From a checkpoint of a small image diffusion model.
Model: 9.39M parameters, 32-pixel images, arch dit, norm rmsnorm, patch size [4, 4], layers 14, width 192.
Rows from block 7, named by matrix and row number. Rows with one number belong to one attention dimension. Each number is 128 + 32 x the weight over its row's rms, rounded and kept within 0 to 255. All counts start at 0. Numbers have three digits each. After the name is the row's rms in percent of the matrix's.
# v: attention value (model.blocks.7.attn.v.weight, 192x192), inputs 96-143
# proj: attention output (model.blocks.7.attn.proj.weight, 192x192, transposed), outputs 96-143
v.4 106:140156112101148123163152163096116185133165133168163095142119130154055150161102093128130146103101148150085050142117092213079134123099141130103127
v.5 095:103121102089140095149213161119115118118065130206099149107123145122126150127099091193115127129135164144157126124128196121134142133074127076160080
v.6 095:136111156067135132147200156121116101164105122099114138145196136139129151134144159144117162124109114093128182101158096131118071062095185082067176
v.7 097:165065109160172139147103056119101119136145134101177170151133126117127141108131118132149145178118165142106122108159088165112110081051141133103192
v.8 096:113143110164090131133129118126049135156095134112117142160095120175162184141134201103185163133081044114088085105110151171172124146122105179161101
v.9 100:151088092104125102160160183127202149148126160077113159124172154148138128106133116132113105150135140082150091178103122110119161114130137085170113
v.10 099:143156046150109132113104097165158171137202083100172114158192098137136192102120211104132127125102138096129168129160151157160148128194100115099161
v.11 095:086106147176149123086174091176137158129086142134188155163182101161184110113138099154146119136135120089146076084156116119101104092096067122119114
v.12 098:073084157118160140069097142114140206146092150136075090108141129093125175167155105192070152146084142123162169100094154078134119126101110125141116
v.13 095:126107114116139132160094073180051055181136164110178136107109142121154142133136128095118106090143154144166178127132108114069180119141154118157137
v.14 109:162178137091122165123186128154142089121152120097110132110131148115153136144093147106126111152131182141175098072154102131088133073216135145075128
v.15 099:163139153132084109146140145158102146129156120133072134110136080134097108141117096151112095065083146166130169121126159152123125040115117107145112
v.16 104:156180069171195121112053104159092066133145105065170119126151124117104117168128116207102146118175144189151143151109182154123124169132146184145112
v.17 108:109125097134124110134101128145106117166069149078093123127155102139158112079142153198181132129179109165175136106072182145110111085106118079136077
v.18 103:114136133146171141143159127089141102097137122126150136130103154169061093180120203113059145114069085104085121123093050104173097143156123200113133
v.19 103:085139154131139137117116138128174116179128100177099185101109171134106136097089122114124174156104150106125180127160133116120156066147097137162143
v.20 092:167118128167182099098129136107049140119142139045076132175112162144096138140142126118100191135170132173149127154135071143058170091147174098066150
v.21 085:149059123106181105084148152173148136075199091078140140127178136104102148163168133125164122106147178088149076135118087123106173129118177120104133
v.22 087:160112155185115096067111147098120135119078057136105099118199187124074146079112139147139201173098128136104152094141101116111122128117098163095140
v.23 097:107131133091071121065135136155159122125107069145131110095163136171103161124165150122169156157140140146103148138127110177094155143183075171155152
v.24 090:052091103129121207151107102090229135098106122161094140158070123129134127133182189108166126117035123153195172119165137085128150139151071099133107
v.25 097:206098133084167177185117114135091072173178098157183149138132132138157153117091133204137127172083115137185123149118148156111088136138147181120182
v.26 096:148123196135192153118145096133074057139141087147139130082113149144088130098190115111172126163067115114113171117136161103175129164092177115101148
v.27 089:112125139168107152139162170107149121158205122143108195116204086134195096106125163119128173144089109171100089108133118180138100148129152082085151
v.28 098:089112121139149062102154122127097064099113101119139143171162164146054161133126145109083138119110168129094085159175170158102123112126186152109171
v.29 115:114110123178087097131115138133099052099059156042128156143131111149179166140103165131145131097108140118188092116110146165192151143142184144142062
v.30 100:144156145084118174097110096154116135186141127163096101113107121099109130180112058127076089108108214134165137136127123134100195131091179120129169
v.31 100:138098164079128133044111192121080129110087119138106096137124123115105086153101126135132132185151140141082167096109138205065100137189108135144159
v.32 103:166157114093148118104096088155110122167107126104124128140156064095108140122109131096159139108146141130146074157123178163123107123098121099154141
v.33 098:128107117191130113171127114114128133164071141065060111110096200125177152136094102088101120167183107131152112172125098086165122095102099133094137
v.34 104:166155054149206133146141076089050147115132112122138114137121104153157124120166134162136168146135155181116088148116217147126155112164140114134113
v.35 110:096129100086104125085087135125078077095108161124103152164103137107128119105109111174087102165129136149106124134071091178119099133152092128122138
v.36 101:095119133151159096128100134134192155123126113227134129099065166142124099106122154161131134113185118093084136143154169091169141170138128076106130
v.37 099:196190101165132164131132156132138116156182119081156101114113123157117148107079128136117155197138151098101145184115170133128085077138134197160138
v.38 100:082158126139144158132124106139157158129099082114110155098163113146140164129101116148178148119136158163084126084117174198113126176143149126129110
v.39 089:121136137133147130091153094142103107150122100129106130111102138163178128132126203078091069188127103115103127067063126161128044136131155106082140
v.40 104:099162149099131103058160135148170162104123109173102165152127093151125085161115087116154093143186165172143075172120132131138132133127112177060088
v.41 102:124139115114088133118077165175075132126170080131134113104158145137068118152139172136148152122124143122102106112164134141108123152111181086130126
v.42 089:155136157066174151133074098145180120121177077097104087133178076126153143176145089164117114091108146130103097136199114113115162152111154103134144
v.43 103:151140114098143146096140138137122139146100032119172103114079106158129145137101093139144119065132115066114121069101079140104141141077095147162158
v.44 120:120134133143136147212154116165093101125085145188095094124126133094107127137127157078144067105119122116105116142102137133155132118093087118131065
v.45 106:145107158150163117143187121124154183065121116151078081075143094141162181133134125123073120149128047115123082117107109111069171125107077101076158
v.46 094:175160099121118096137113159114121206146169119185199121068130165138110142125104119141161169119154109166142136085064148068144181133130116122101104
v.47 097:112120071129087176144144060141113121170126105081108137138137121117114137108153171128186079156143053157168118157173139189118100129118157085135126
v.48 092:150095168156100146151143170151160164082127132098127135134118100149122113132078123115090084118169165164063138078138132209137149201106095103167156
v.49 089:138149116099138088120174102139162083165094157152137176120118120138177120095185096091089156110141117054159137094121130133181139053101166120085114
v.50 102:201151075093140157132104102130159105128189102166162154133089140124123082106054097124128115128106120107091158098131119098104165092130182179175077
v.51 105:167127113160148066124176167072124175092107128130067122140117169132108191080168123163135110145131112156065148121077151069185151107129091078180100
v.52 098:143090073143079113134179164077177148096131085125177148138137149173095172179120079136142121126150177152116103158155135128141144164098122112143093
v.53 093:139169127089145119128158103086084164129131069141143117128145109140129131159120091107126117121194130118158105087108120182098157164101217120086151
v.54 103:121130121181126121070150137136156075167130044099146101105154111175074131138116130094081139108167126117143135126109090171185159107102101148077133
v.55 106:099119148113101140139200099145166224101141154143157128084148103140103150124136125129073124119093168155119190101139092192114175103062078130066114
v.56 116:142143102156127109068188159112071132114152139116181146100117084160108125139125128044087143166105080116060092149075176163124100123138149132149127
v.57 101:083142096144140111107120126150093129149147143131136063144143091151068065158136147106120134100100099119058122120141115061190091075118166209110138
v.58 119:103146155087147129183144164170055088113156115122150115103086129111132128128121165078127096143094102118122150096111161171111097169132125106083146
v.59 092:162119115169114139131134167136109121079127130116124143135098180162145129121102119117165166115157112132131090110131183142170127149117050177092127
v.60 094:092165105139163077176172183106166145099106107225206164175156139175150182119143131132155112074113165119074115141147191111110174136112137183160196
v.61 103:122109163152116124124085165102144169150066079068120084131148096157143161121081114116178063093134161108100152118131155071127159187203099142156101
v.62 102:148102156131094103151087102126102157093094040079178125123154101135163152156119099147109107140151109139161167185169112095131147155101108128077121
v.63 109:107100127157163126112082178094211118132129149087119144172121157095219134131097112132140174123066113106140067118086126112136065060096137137102114
v.64 107:123153137099129131169137133144132119086111155168163126147092133155062142157146130182131093207128147109106146105121172097139145142142152097152095
v.65 096:120097081143072117070131121135163205189079133117099118147060142109102139096132126123180148137105102154095113124126131128175119134134132115133158
v.66 102:136119115170103102162136079081118045102094098135189188114107113146108121099140148127101113152107097162117083150147118113179141104134128151179139
v.67 099:115116051182118090137113164126236147124117096088113090118146145204097170138096158144218145170151153094132120098163183158100163183123166149104136
v.68 100:125163175158101145160158123122075165153192112111145123207087155183134109109101114122094128088156113147118164111109119187152097154163134123110103
v.69 091:156110152111140173162084149171103178139149145073200103104113109108165104098166138149104114084034152165113128165112130200126113160146129098099118
v.70 086:163177133131169129122094143111178133100142188122152136122106168097076162096133147110136101106169161104114181126194122203070096106065105097134096
v.71 091:111129146163156098107114124149162155140134102082164112094124110183080143123199167137101136147194145115092114130180118097163060098083158105114116
v.72 098:094136147180079129133142075121110052114097165192119095172085115147138171111194195110112166098096105119110097139162106038116099134128084063121149
v.73 101:089130125155059090157102122122078194096123094165141151201097099146160135121143151150107139106118107110132130136144160084123151125111081158158147
v.74 098:122175141141132123119113168104169135145094147148138133061150115128087133121107079119125151120130091197131108161144178168144082106124154174194180
v.75 099:126155142163134124148142158141146107161110115125079144133146176124127082120231111127096149129136110098105116140114192115151144113093090112190092
v.76 094:097171189113157120120104150155119209093103084126160152117212163189173113083167085177090185140076124103136105091122161201145168179111120162135185
v.77 104:158165140126182126149182100096144064153101176203157107109136169138167100122181084075131083082151098065144124165125102061161123134170167115133144
v.78 101:111145095129139137179199138111149096097121086121152124121076144097146125116158175138108098134081128094147149093068205090132152148170108121069114
v.79 104:098074084178096136180136088174151159103108130146076103167140115116148124150151119113143141063168111089157121171107147140162177137164116098115132
v.80 097:127137115159106124157130115149169161116098153144133110139136161134073145219151121082107098134117118105081142182152132051086186163161128144117088
v.81 098:162168149105106141137124195147126101133139166088132141119140127140070116110139102192151144120062090121124105183139097162112070127070120141181084
v.82 097:116118147113124143145196095072117154128162085148132150096123136086108151065126132116081150180101110111142137164101097122108089169103120125149135
v.83 105:145080120072115127167142108129095120137135073100120117167138135096081129113093149141140106145103052109140128103164107094083114136109071102183107
v.84 098:137163191160134138124119159140099120124087113220171162182161166128165170124102195135133108116144178133140155096190106125106142073144182164123123
v.85 094:154120099111121119122107128130178112094139116095149076122075159183154105125108105120102170163149088115113111130127113112157179090200079142099169
v.86 105:091192102128156084157140123129124141103112133156131114155144150156139100109014152163162110135107139132117131140129096108079138055112152153119125
v.87 095:090099098101130089116057118128120107162121177125163093130188169150119076163077109167118159172119125140149189098129075161102095149112095168108140
v.88 103:113091123054114124135141171100082142161081190169209102180143152166132123097135159094173102141108128124139120151116073111140130088137168155145186
v.89 110:163126184071141115132129122128120098106082133181108102083157066190146087088141138125114105068117155120156111102155092120101088170089094198137093
v.90 086:130133181108143155150108147136152074112186137163097126138162079084183145126149055069116186149082105157067100122132131118144070146111094144157147
v.91 100:081129161125076147148164088129129107148164165131072216206163149155129128171169169128103152129133163133127088180130106084058151143128076142054148
v.92 096:140120090119140100072142113145161091119120130147132083109126096177148112100100138152093128144161138061125131091104179089166113165090193132131132
v.93 093:131079061106045145186138165104122139110116137150089148122145110140146165114128121099093191136179084081113123131151084132112199075138097096090182
v.94 100:103081122174158077101179077134137133095125080128083116179146123173167178096116168066105098086133073149127130095128111073099179116129091146103104
v.95 098:203174099111129144129174137076134181134124101154164101107127123065138113141101111178163085079160089106131083167075173136152115187217195137090180
v.96 096:089160055151070139114142195119120162136136131116111137121164167108080149134113065158135147157122124129104124067120196161134131129103148162183107
v.97 102:103159123093046149053133186150177188144152138133100141085159149162134137129148134108125213148111138143103147142134087165139093144145094176197154
v.98 113:138156149091128098148115157116154112103101157137187169146135160138112159128146150123188073076167107168067168156086117163088074117066150146126140
v.99 099:148152178064192150101122181130103084144124115126145090088085162144063164130129113066090122125144125051087182143162059155149080114124147108082159
v.100 104:149185132157166095135080092142176114147094143142113165132125164133111070062210115155155137123083102149144147150093127156094094105161176166189175
v.101 096:061109140121135123112146124133125133166167111128080155140153148162139129132119149109066169151163069121145087130104106115141169121151078150071127
v.102 101:049088103124141122124068162140135137155106131149121135117153149157117172161131151100103119099167090055102128103124074070119151101141121139113153
v.103 101:084088094148150104160127120098157146141143142098143151099077142131141062108145084156204051169194139083161161132150202142121103145146156110173122
v.104 101:112091085155132152178107132101187144108113124144127085116118152071154170098119134126105140120130115080161107132138124080118190172180142119108107
v.105 103:132098119147064147132144127151053101135145107089100113100104082154133117173135104120104139107098136146157113149126125133110183122160111137088132
v.106 093:183092120201087113191152111095130052131095101136157151138151176176140083181155085153082113169176204114076171115082130187112107134120159197158105
v.107 094:159106095197100111069071053157069143116131101163128109102161132188153080122161113144136066082129076125131052186155167143148134129177149134220115
v.108 101:133094088179065104134157119099127172163116127093147150155170160185061115136114173121104102120161128167129137217187060103051147135119109172103137
v.109 099:108178141143121149139129130076122131157171129144120131085169132135133146171139129106137190119096096104144127097146178175096134141176208132147131
v.110 090:130129099159139090083112162113057217126149120163123048125158201139130103115124126133151133118123159161137128127137142121149145128156139111128151
v.111 089:108117104101126123160194154136115112172106115123149094137104133123081061163121117134115115137126124121109103150126130146070161134151109152103141
v.112 103:138114126131083118078126112156093160142119124120154147139106108123113146087200106178116159106169133117141085080091106127127141156134137094148144
v.113 099:105118162123143120097132118159107087099124107141175151157092104162123117138097154127127118103124132080162153107128173134173138146121157047132077
v.114 102:102123128145083125147124087054199159156099154149090067145081120119096148065141152089131135113217103113109124118129138045156147124117045128076125
v.115 102:120123145121110122162134168161115057129113127125170137166119114174164137138142116142099152168084104168149130147101123121072181119154073134152111
v.116 112:127138135135133117166146121114107184142039137153127105148176111126093109130166193123114095100222118136137074127129133091139112152075119111147122
v.117 093:050099159123166126137093098144097134115168138157077120113134147112144144170148074128121168130121171109158100084092190193156111115143125125131161
v.118 095:097181122102204096140150118134129136106094114102141165123138160113158124130192142163082129156138124155144178126131113156108104107094140168135121
v.119 107:071165096174113129123104072150217143145097138139113091058140155078093111133113162087158139140069104190136117134090094120115082073095127139168128
v.120 102:136159098179173047097106104094103169131096139112162093124099175138160166107104137077162081156158147117121146147118111083190064142161188176172112
v.121 101:155122108142164129130116172155102104090136101169114159126145168136158104143150104152074133146156156172206135147141135068129137165136126120173170
v.122 104:143079127112172135118099135098068136149151086102141166126181131146171149133172147139157142122121116166090134125127111154173108104130117155135105
v.123 098:114127118165197120182122151155119178114077097164151186106107143108115141159075136127142172081158172147133153097145088175081075097108148099113138
v.124 101:127120179161086128086174137069055242122111093094126112136087059120099136121164143155138200129108126158145113132177113110121077158101134094137110
v.125 106:119182162123093133139135073109141124061149170125109194106113063106106141108110112149114104158122128124162103109157126135197131163106183099123093
v.126 095:076107106112170144144138090144143131166065146163055089077160143121157090160166199130102142127190145179175121142115178145184176133146122090088172
v.127 111:104172114133150150116108106083127119171144117145036102156188165117137112147163163102145124057111114112083156130143149142162141155069181165085147
proj.4 104:163167112148094130123160108095106072171131098143102136117124195099159129125129138114109094093176046073124118114146186092134137125111112112062154
proj.5 097:173132164164185120177129085151153149136080206117111097122175099191097164141143143087151106079136093176199103103138160180166129089064132080058128
proj.6 096:103120056129149112120081153120156117122102091134069152170109146085174119150094131109124146183154141124161115079137160145093077118108088164078099
proj.7 096:137140151133108158128094114117153148139157140079148176092115137126140135118131107124132116087145137096088146130167094119097132143119112134155103
proj.8 098:125120168103172136173139128120149085132223108151086150096123126156095081153087120075104088131167115082103156114168105146163155150164183109148136
proj.9 108:071112113158109148172121074171141143144170146136086146147083077180101140150122117046111143132128089134166106127145092143118142087107114128127147
proj.10 101:145110103095124121133096178126169136089076078136149127175119177113130119185130183094097150131133135154140050152108120132130190169162126093119106
proj.11 113:179114122087130150091040158122110160155132179120134101153137131121109107114092120139132107095084125136139154141115152140140086084139151124172146
proj.12 094:147180150139084157133128143106143167172112124114133123103185121236161102107129123104110164101183088180103113110122116121080124106086138163087079
proj.13 109:111158138130159086119111104127047115170145141094082176125147099197109138087065082071135113131132113108160133094152095109137110162130147142077158
proj.14 099:166085176086061117138134115153158100178122121134104086140140111107076145086139127128142141118139118116126075115089115057112174151151075182092175
proj.15 097:156091145157091137124127146136108113091120054148155128100090134133083159113122095129159103137160114133066117100140115116148124152102154137120097
proj.16 094:125147158142143095081122143138188115109106091157121104057119127104109139145078101095085142101139111125096139152134144158127102104126138142084128
proj.17 111:098090121088124139127138077120085093149155111061188120093125157089084120144141108138097121092150130093192153098091118148140200160121180140125169
proj.18 098:239160157097166103201101106107137131122127141088160084159157149170123106104116148136201053113146153092101124183175137103141122095123141172140187
proj.19 100:141140151156117107151145150104129107132157136129098129126145161132129117136103166140126144139159108150131142141098205109178150090107082101142063
proj.20 094:138123180155132151110116121196117109173106125164144113193095154152146108086063077080087040146149106133115110116075179069095163161140151155119130
proj.21 093:131135152110111115132136123158105151130083119175110135133152151139133091145102167115087123117116141164183109168153050152112195135094115120067092
proj.22 092:182145124153143125182148167150141136131151133153126162061153159158122121139122116148123128118097160179107091132142078134101124150084092054089076
proj.23 100:155119120157160195160115097077135105118147134045136131141120113126155123093088190115176150102098170086140108138140120161115135130153121089167129
proj.24 095:109160162107124099124089105143106099048146180173085123170114135132096132139097081117139136133133134110123110175102135155135143142109193199086129
proj.25 096:107097090128139104128120167102112124086119098146094143156128071138138084164120107154079102100113149131141180129100127120071121143142165158101133
proj.26 097:090077078140121148149146191094143162091107106140101143165149112186144111147173111139116125116076127147167116159149123100111152194173142088017081
proj.27 107:155127096114102182106135126130079124135122130104110133130093129084082159125123092146178107175135146130214129042122082131174104136132099132125125
proj.28 086:116146114129096115118126137135128084121122091135095149188156136151125095080086124176108173143171123167098151141121118176111105198154174130141109
proj.29 090:124109162134176124145163134121102184076130113156156165134147129143153127103086101137121111151191137100141142135136164142040158081111113134177086
proj.30 094:103147103140121125154150156118128184174134106163109130087135180081188112127184110086105146111150055102161060135126171159134059140108114086137141
proj.31 100:064084096093093104109081135124163137107126108070115173129127068155116137136170020131119122085133157116095130132123127146075154104147138152090127
proj.32 104:120083141164163206153119051142129125125123104094093120131146086142116123086140121160162170133092144110133086203135122132074130111113120127103135
proj.33 098:111137191150096166077173071150162176102159145104165088040132190155120068196149183131188084097088132148092126167124106094151095128115110113166131
proj.34 096:132109133154056072104136124118171047111099146124161125104140154116163119087128116176132159110085147107073119162084170069145111154140100115122153
proj.35 104:117186182136149147118107095131104119127144118092149101155145121094087130058181162126168076098066142094128151085163118082108079112124193131150132
proj.36 112:118166032134181140070146207103133146106152116131165138108095100139172123149141119119112150090132180151115127120107140122142149156120095127195106
proj.37 095:132191109080125116146136192082142136127087161134123140142162169129099166146087149179159135106116128117109162080108193198103148149128176109100166
proj.38 102:080100193121138150174171123139138106138103111159147057133164148123115065141101119134101174149094146205128169124190113120149215129098175140113104
proj.39 107:110096128152124154105154134163115088147186140079137079103116147157086136137176170124177039080112117062124125147134136093150123125170127175150139
proj.40 093:120156139150103156117127089084089073143086066170163070173137123074129117156169112152112129157131105138154130168115126097140107097098136144142181
proj.41 100:150107111118139105152105167155163111138114073090132165108149151078121163129139188113084060120152146180118143095100160155083219110088091103133138
proj.42 091:199172150072125113111108156095071185149115148144170149152105129135181128128176170106113159128113071243114127197152130093141128108131143121110082
proj.43 107:061135154117098180141069095168149172093127157143126135094127099136166150133110138124157126118139114131135116113116158181097114137142073117131105
proj.44 114:147098196116108129071143115126123061125195110099138114061146119114097097104137140080123126089166138100110141173101145076130131133133136117076193
proj.45 101:120141094103176176126077138107078186125146149111170107170127164103143130098117158161175123076152109104069153131184112121144157178126210169145106
proj.46 107:138131130092084130141101120110127164103087081130076171109114179139136108186101088065083090122126130156120064109095188133088197162192035122084202
proj.47 091:143099128136151118128145104119086113066214154121141136170141126168101093079117072118133148162162177127140123106126088142128121111178129172122091
proj.48 101:119064131165138129130126106057150145150159179128213171149129130139139131145088089159160136130140105131097118144128186129118099121176162135173106
proj.49 096:146148140087099143204110156167096102148108141135148078135130115094071157120156085120085085169144165151128109137119109164174151167191155121182150
proj.50 101:127089046110058102122142131154175087104075135161053197089177127140132072130161133134087144098193182162163096151125074130078194107161081126098186
proj.51 085:183132127146084086159074044168137098135178101095125122117232112109090119192117132090117143103143123171144142114165137119105146090141140132155168
proj.52 104:122142174134171095092162063155068157137166077128197102141115150201116118117180133082097109055139159115141117142149089168148148085136080120151081
proj.53 098:138135114076130078144110112081078138159165090121072114128149131112148108110149127133051119081122168174050106098139177122072135125122131080092118
proj.54 090:119174087097110148118119132154077137059121090141136139146148073145132199110156118069124102098179124097142145139184142127112098111166147169137114
proj.55 107:191166123111114136156172140184104156125171072123192091099090118153129082142090130114148147093143194142117089140150159135094132103110103162141133
proj.56 115:182121095144121156094129121130161091092175112112127143135136137209136107142116150060132040114180123126142101139088164118110154095111125189101123
proj.57 100:134155106143198098149118177094131102151112136115085101069139127151065118063104184115158084172194070161142135108015182121137119135123125159095098
proj.58 113:074133095078119120170143141108153093110105079189146160155143160169134125079107101146142118086092115148123098120138156057095145154122131101106117
proj.59 102:125133078134146143106085143133147053119087097110080115095141132107110158128077097078142205109141123150085113153081175147141141127132124113116119
proj.60 101:175162135135183107032133161091113090171136125141097159142133111104115086207096099149129185145180146153151143153098149145174189131149107134045140
proj.61 108:098061151118091126141129109132164158141171131108165149070086137090108125137136114145153178154104117096126136130180123164100080159169105088172062
proj.62 091:122118092128111150103135089178143146070090098100136117122095146143144150133123122191152142139067154124144026163172141159137124136109086094096091
proj.63 113:099152096135084126143099118150117130142098106143138126117084198131152145079078125133100162151131118113113137161143127160163118126185113125114159
proj.64 113:138154128131145125130147094137188145099129126148131151190161103104205080157147105145051172089090136125112106122178173168129192097113151102098138
proj.65 111:205179162072115133120139141162057088093115114162144110164116180147133149061095079131088204135089160099096154128120168093101129090158053146083137
proj.66 102:103152100183137099129176135149117105141097117136133120118124132106149179149181089090118100096093126167157083116145127182116129146133179144104121
proj.67 101:140121080189142111217139146096090120129145135085157124112117171120150117109039123134081098130122123120121116119152183136098100139133077093187163
proj.68 100:110099110143180113093085127199171081101097140129151156210115067136103115108138146120138072102141161067183088137179158124114107164131135168141121
proj.69 097:109152150144198155062148127105142060149092104109147077165150135102117107089134133110114169127161129162127101130127171098028118106100161104143060
proj.70 095:131131152151103159135109178108117183100137117069140148038143108138154102144052143086098158088125151138085095144117161153111108113160154152173130
proj.71 100:122100069132095213119118176132054156130149105157174126120110145100151145152153126106147110141160128195088100129104146147158155071151133143107145
proj.72 094:070182126120132173091153133110147079139118167113116107086090123129101144107146127155086125126044163128083098182109165117145208133092112107149164
proj.73 092:092123163155071100087099064099129119129154150154123134106127100065088126114130129121122154121087085076145128118107091115121140154112053139132110
proj.74 096:146111147096098117134148136202109123121122123131167145119142096161167083131139105134130164147087096118154099083121132070094137159133101059102129
proj.75 099:135123139163156147149150093109094160119174127159194175121098099148102188091100145131088148162105081072123118135103163148135161103120097167076139
proj.76 086:102110180125106096103169069184152182145125144131122147092106169147105139126109101135125175157103143082098124129102112162140183156128106072157124
proj.77 100:054147128092155118146110148143161118130156122190098096147138135109106147126106120108101120092133070157130141098161150215131099126145208099130104
proj.78 092:110132132138115149115126108099139173169132114098133065147126150114131100116151099094117100101176104114168151128090152126126125135141156122122201
proj.79 092:108186161115115113129196058157119162105139085111117164108126146163100120113123091096164083098099106080170160137112136142166076084160120108119183
proj.80 097:096126181136171123203117134104176122146128106127138101148067110080173109151157148112072128103125173103149175114093155143129093116133188146102167
proj.81 100:092115115122152150086107170149139119101104130120093094102114160080141092101065099130176118146167129170096141134138170090118056139132113094123169
proj.82 113:095130176129083092157122101093077133119123171104132114178148118108082094128150086108129181111133126186113166161159065087124196166122142120102114
proj.83 099:088130097115117112143144106141172140101098204160066109116120093157051113128127131133148137133084147155079047088161129138095105168093232090182117
proj.84 102:114148130088127190119095110083163152113095137070032155083102116128118133129173128081108126160155135155145103113130108166095135075139187175129177
proj.85 101:134126096084143084118077122095182143125126115120090108135155134137135155172172095142055071096157106083074153099111157151116127103197126114142136
proj.86 092:147102110111122125145152114104150098096128124068079134222167120123162160136148076073174109108139145121156111139100063087115075042157149144161165
proj.87 096:123078120136069105164145101120141167125129175117134057137127150047065161186143122139162081183068209166150100097136112101175136101162074151150107
proj.88 109:124133121154185092120166198173113123096102144158131134186114125067100091086103129073107168109138110116165178098145097095165140136036163137148099
proj.89 101:128187147080140150128162151152138162143127113140112120111157102058166133133134136147085114064172086172123096121130137146174089106117146090129116
proj.90 097:098178165115142156117136128148100138111112136178131113102079165121144125165102097170131128105160172064196087141096145098120092154086143136115130
proj.91 095:103109115160094088116130094102180174122114146135100115154147130169138117197139162095077112059115137120114098182111087148087117172102076113181126
proj.92 092:128108116132216149133133193131113091151142155181154123161105141168140094172143141150138169121111090174119156125151117172109163108146186130106180
proj.93 099:151073125136130070106058123072120133144096169121097181166129116113148111117121123127065089093155111077123135103123066122179158082122131125088146
proj.94 099:146079159126196135093135098106162130104072163168118146105099136109126190187145178131151109139138158131103093108136159153168123136153109098057116
proj.95 093:138122214110155157126127180088163137132118090162115176139094070160127156149130090153116151135150085124107140130100155081124128188145133120116142
proj.96 095:116205120136157116113168144192016117089191184137147073110096149157157123111138090131124117099101204158153117143161138085180116159118093173134136
proj.97 122:106103126165106158083164139255053135134109191117143138155112105110160151143072108084132093106119102131121092155121123096127044146100086225198087
proj.98 086:061120121140068135109161147197151135087095138110091177136160088130151099150074096188114091092097129116135094169137123104137059080091160120184101
proj.99 091:154149153136160175100162158127152117134130126104089120146135109137064148148107144163115100150155112082116116093066125118116062124107193204101107
proj.100 096:104069154101060157131117137140124186134150158172128160132107162109188102130067123110111149109165171161123075130102138148120126100152107159133121
proj.101 112:119142108142076166109045166103152147115112137124046158123100097140115102193182109119159148123112120149133148199111145184142195108190100150156098
proj.102 103:129128142069128138183190088152156117083191133182129087104139111137076092133151080084116101096105156143134162134136121045156054149128195138170142
proj.103 106:147069085123113115135201146131061131141125102118159149156137112129097129100105134144111077028161097065140152134152141144128108127125199109083133
proj.104 091:124081113102150097150097165075129130126139088085147132029110146106138138180096097141174129111121110139148165143181138179140183060137154121106129
proj.105 104:155122113161140174081149056040215139111106135113179158129181119137135110118122185077118125132187119125155111074068091130089129077087083130146117
proj.106 100:108139100163141164056140138179128062158167128108206164134183146157153073087129153101151154140109096134100141131125172105140121117175152095157154
proj.107 097:120128114109154119122107093196090094119180129187021143112130139100202114120138082071144115115118159090120103106116168134096109142121213121106207
proj.108 096:149189129084094123151193122126129115171157143147096128144114109122103131176147103168092111077107126123157121132109101156123121166156124158100107
proj.109 096:095092165143121185129122112130123151126145107144165125094059098090129121057179146125147139162151137073157121116125143117098122128125164095080115
proj.110 099:135141131131182158103125064121132117135150127106086130185153145156082098113073147137181166117096179106131079144093156117150020148120120134125123
proj.111 098:145118140156145158127162192067100091091188154109120155059140168106124141161172129106167089079135149120124121115132108086133111123133145102104132
proj.112 104:130119128128155076130137107145100162121160117151191134128088145148127059134203108118097156137143140112167134096177108147131102178117112151129133
proj.113 095:123133112125139167157105140082151024145127115117104162159149157134166166108141106114160130128133153120157129077077140143129104158146144114096164
proj.114 109:098175114117083176214153141140129124115110111113130147160142094160186072143070074141196140123043148128079156099097139108118163123108124077185119
proj.115 091:084098108081105142150139133158203138135106138113113114191086135127147137146108154127133141103121102093097175061097104130113177121144139087127105
proj.116 097:104183143143105201108145123106120160134129102109174120096109110136123124126139166115214125123113123049116120108071073153142144117167164169127107
proj.117 101:167126123143133169167107118103106136106109140110139057122121151141141113128109091163121113181162104079129159189127107136187164141175056199122131
proj.118 091:111179176121119157095164127107148101156117131120149102148144126153109116071166107175142171167117113107178080159163119128133094117135160101149092
proj.119 098:156133112190047193120161131194071139142128148154168082139124142118145141170079093101142138091116158132074171118067147104133115145126084115107160
proj.120 095:117146079129073176144076107182153103123136141137098140141143082085133131084112153132138111041061130124150106109100138063113090119090113163127108
proj.121 103:171157120109121172083082167060136118142140113146183157101178091132168150133176133163099130159136169086103130101104180084080165124129086151094110
proj.122 098:174090153145093145126156099164159082155137138121217072139093118173143157069067161130228132180109094156126087099127117105141067180094169083117093
proj.123 099:110137119170090120122119121118162130110165159113137177173123109128072149141129081141164121162089180130110132115092113165138178150097131180149164
proj.124 095:163159103119112177070116165129161172147128095203148142122107099119183108050106121158105138146113130132103125139097223082136124129078192183093160
proj.125 094:136133134127118156083081099098136138180137077160167116174162087129166141084180161187151087173145146116093132120144160121129151138116178113149102
proj.126 097:146133124164087124094105096114123113112076149038110122099115120153136177163134159089071181167186105146110161079145137147139128101135139125156104
proj.127 104:129118175157099142116108070160091138155105171129158127106134150089129147151130124142194149127151132050085167161051121100143067109156114090146108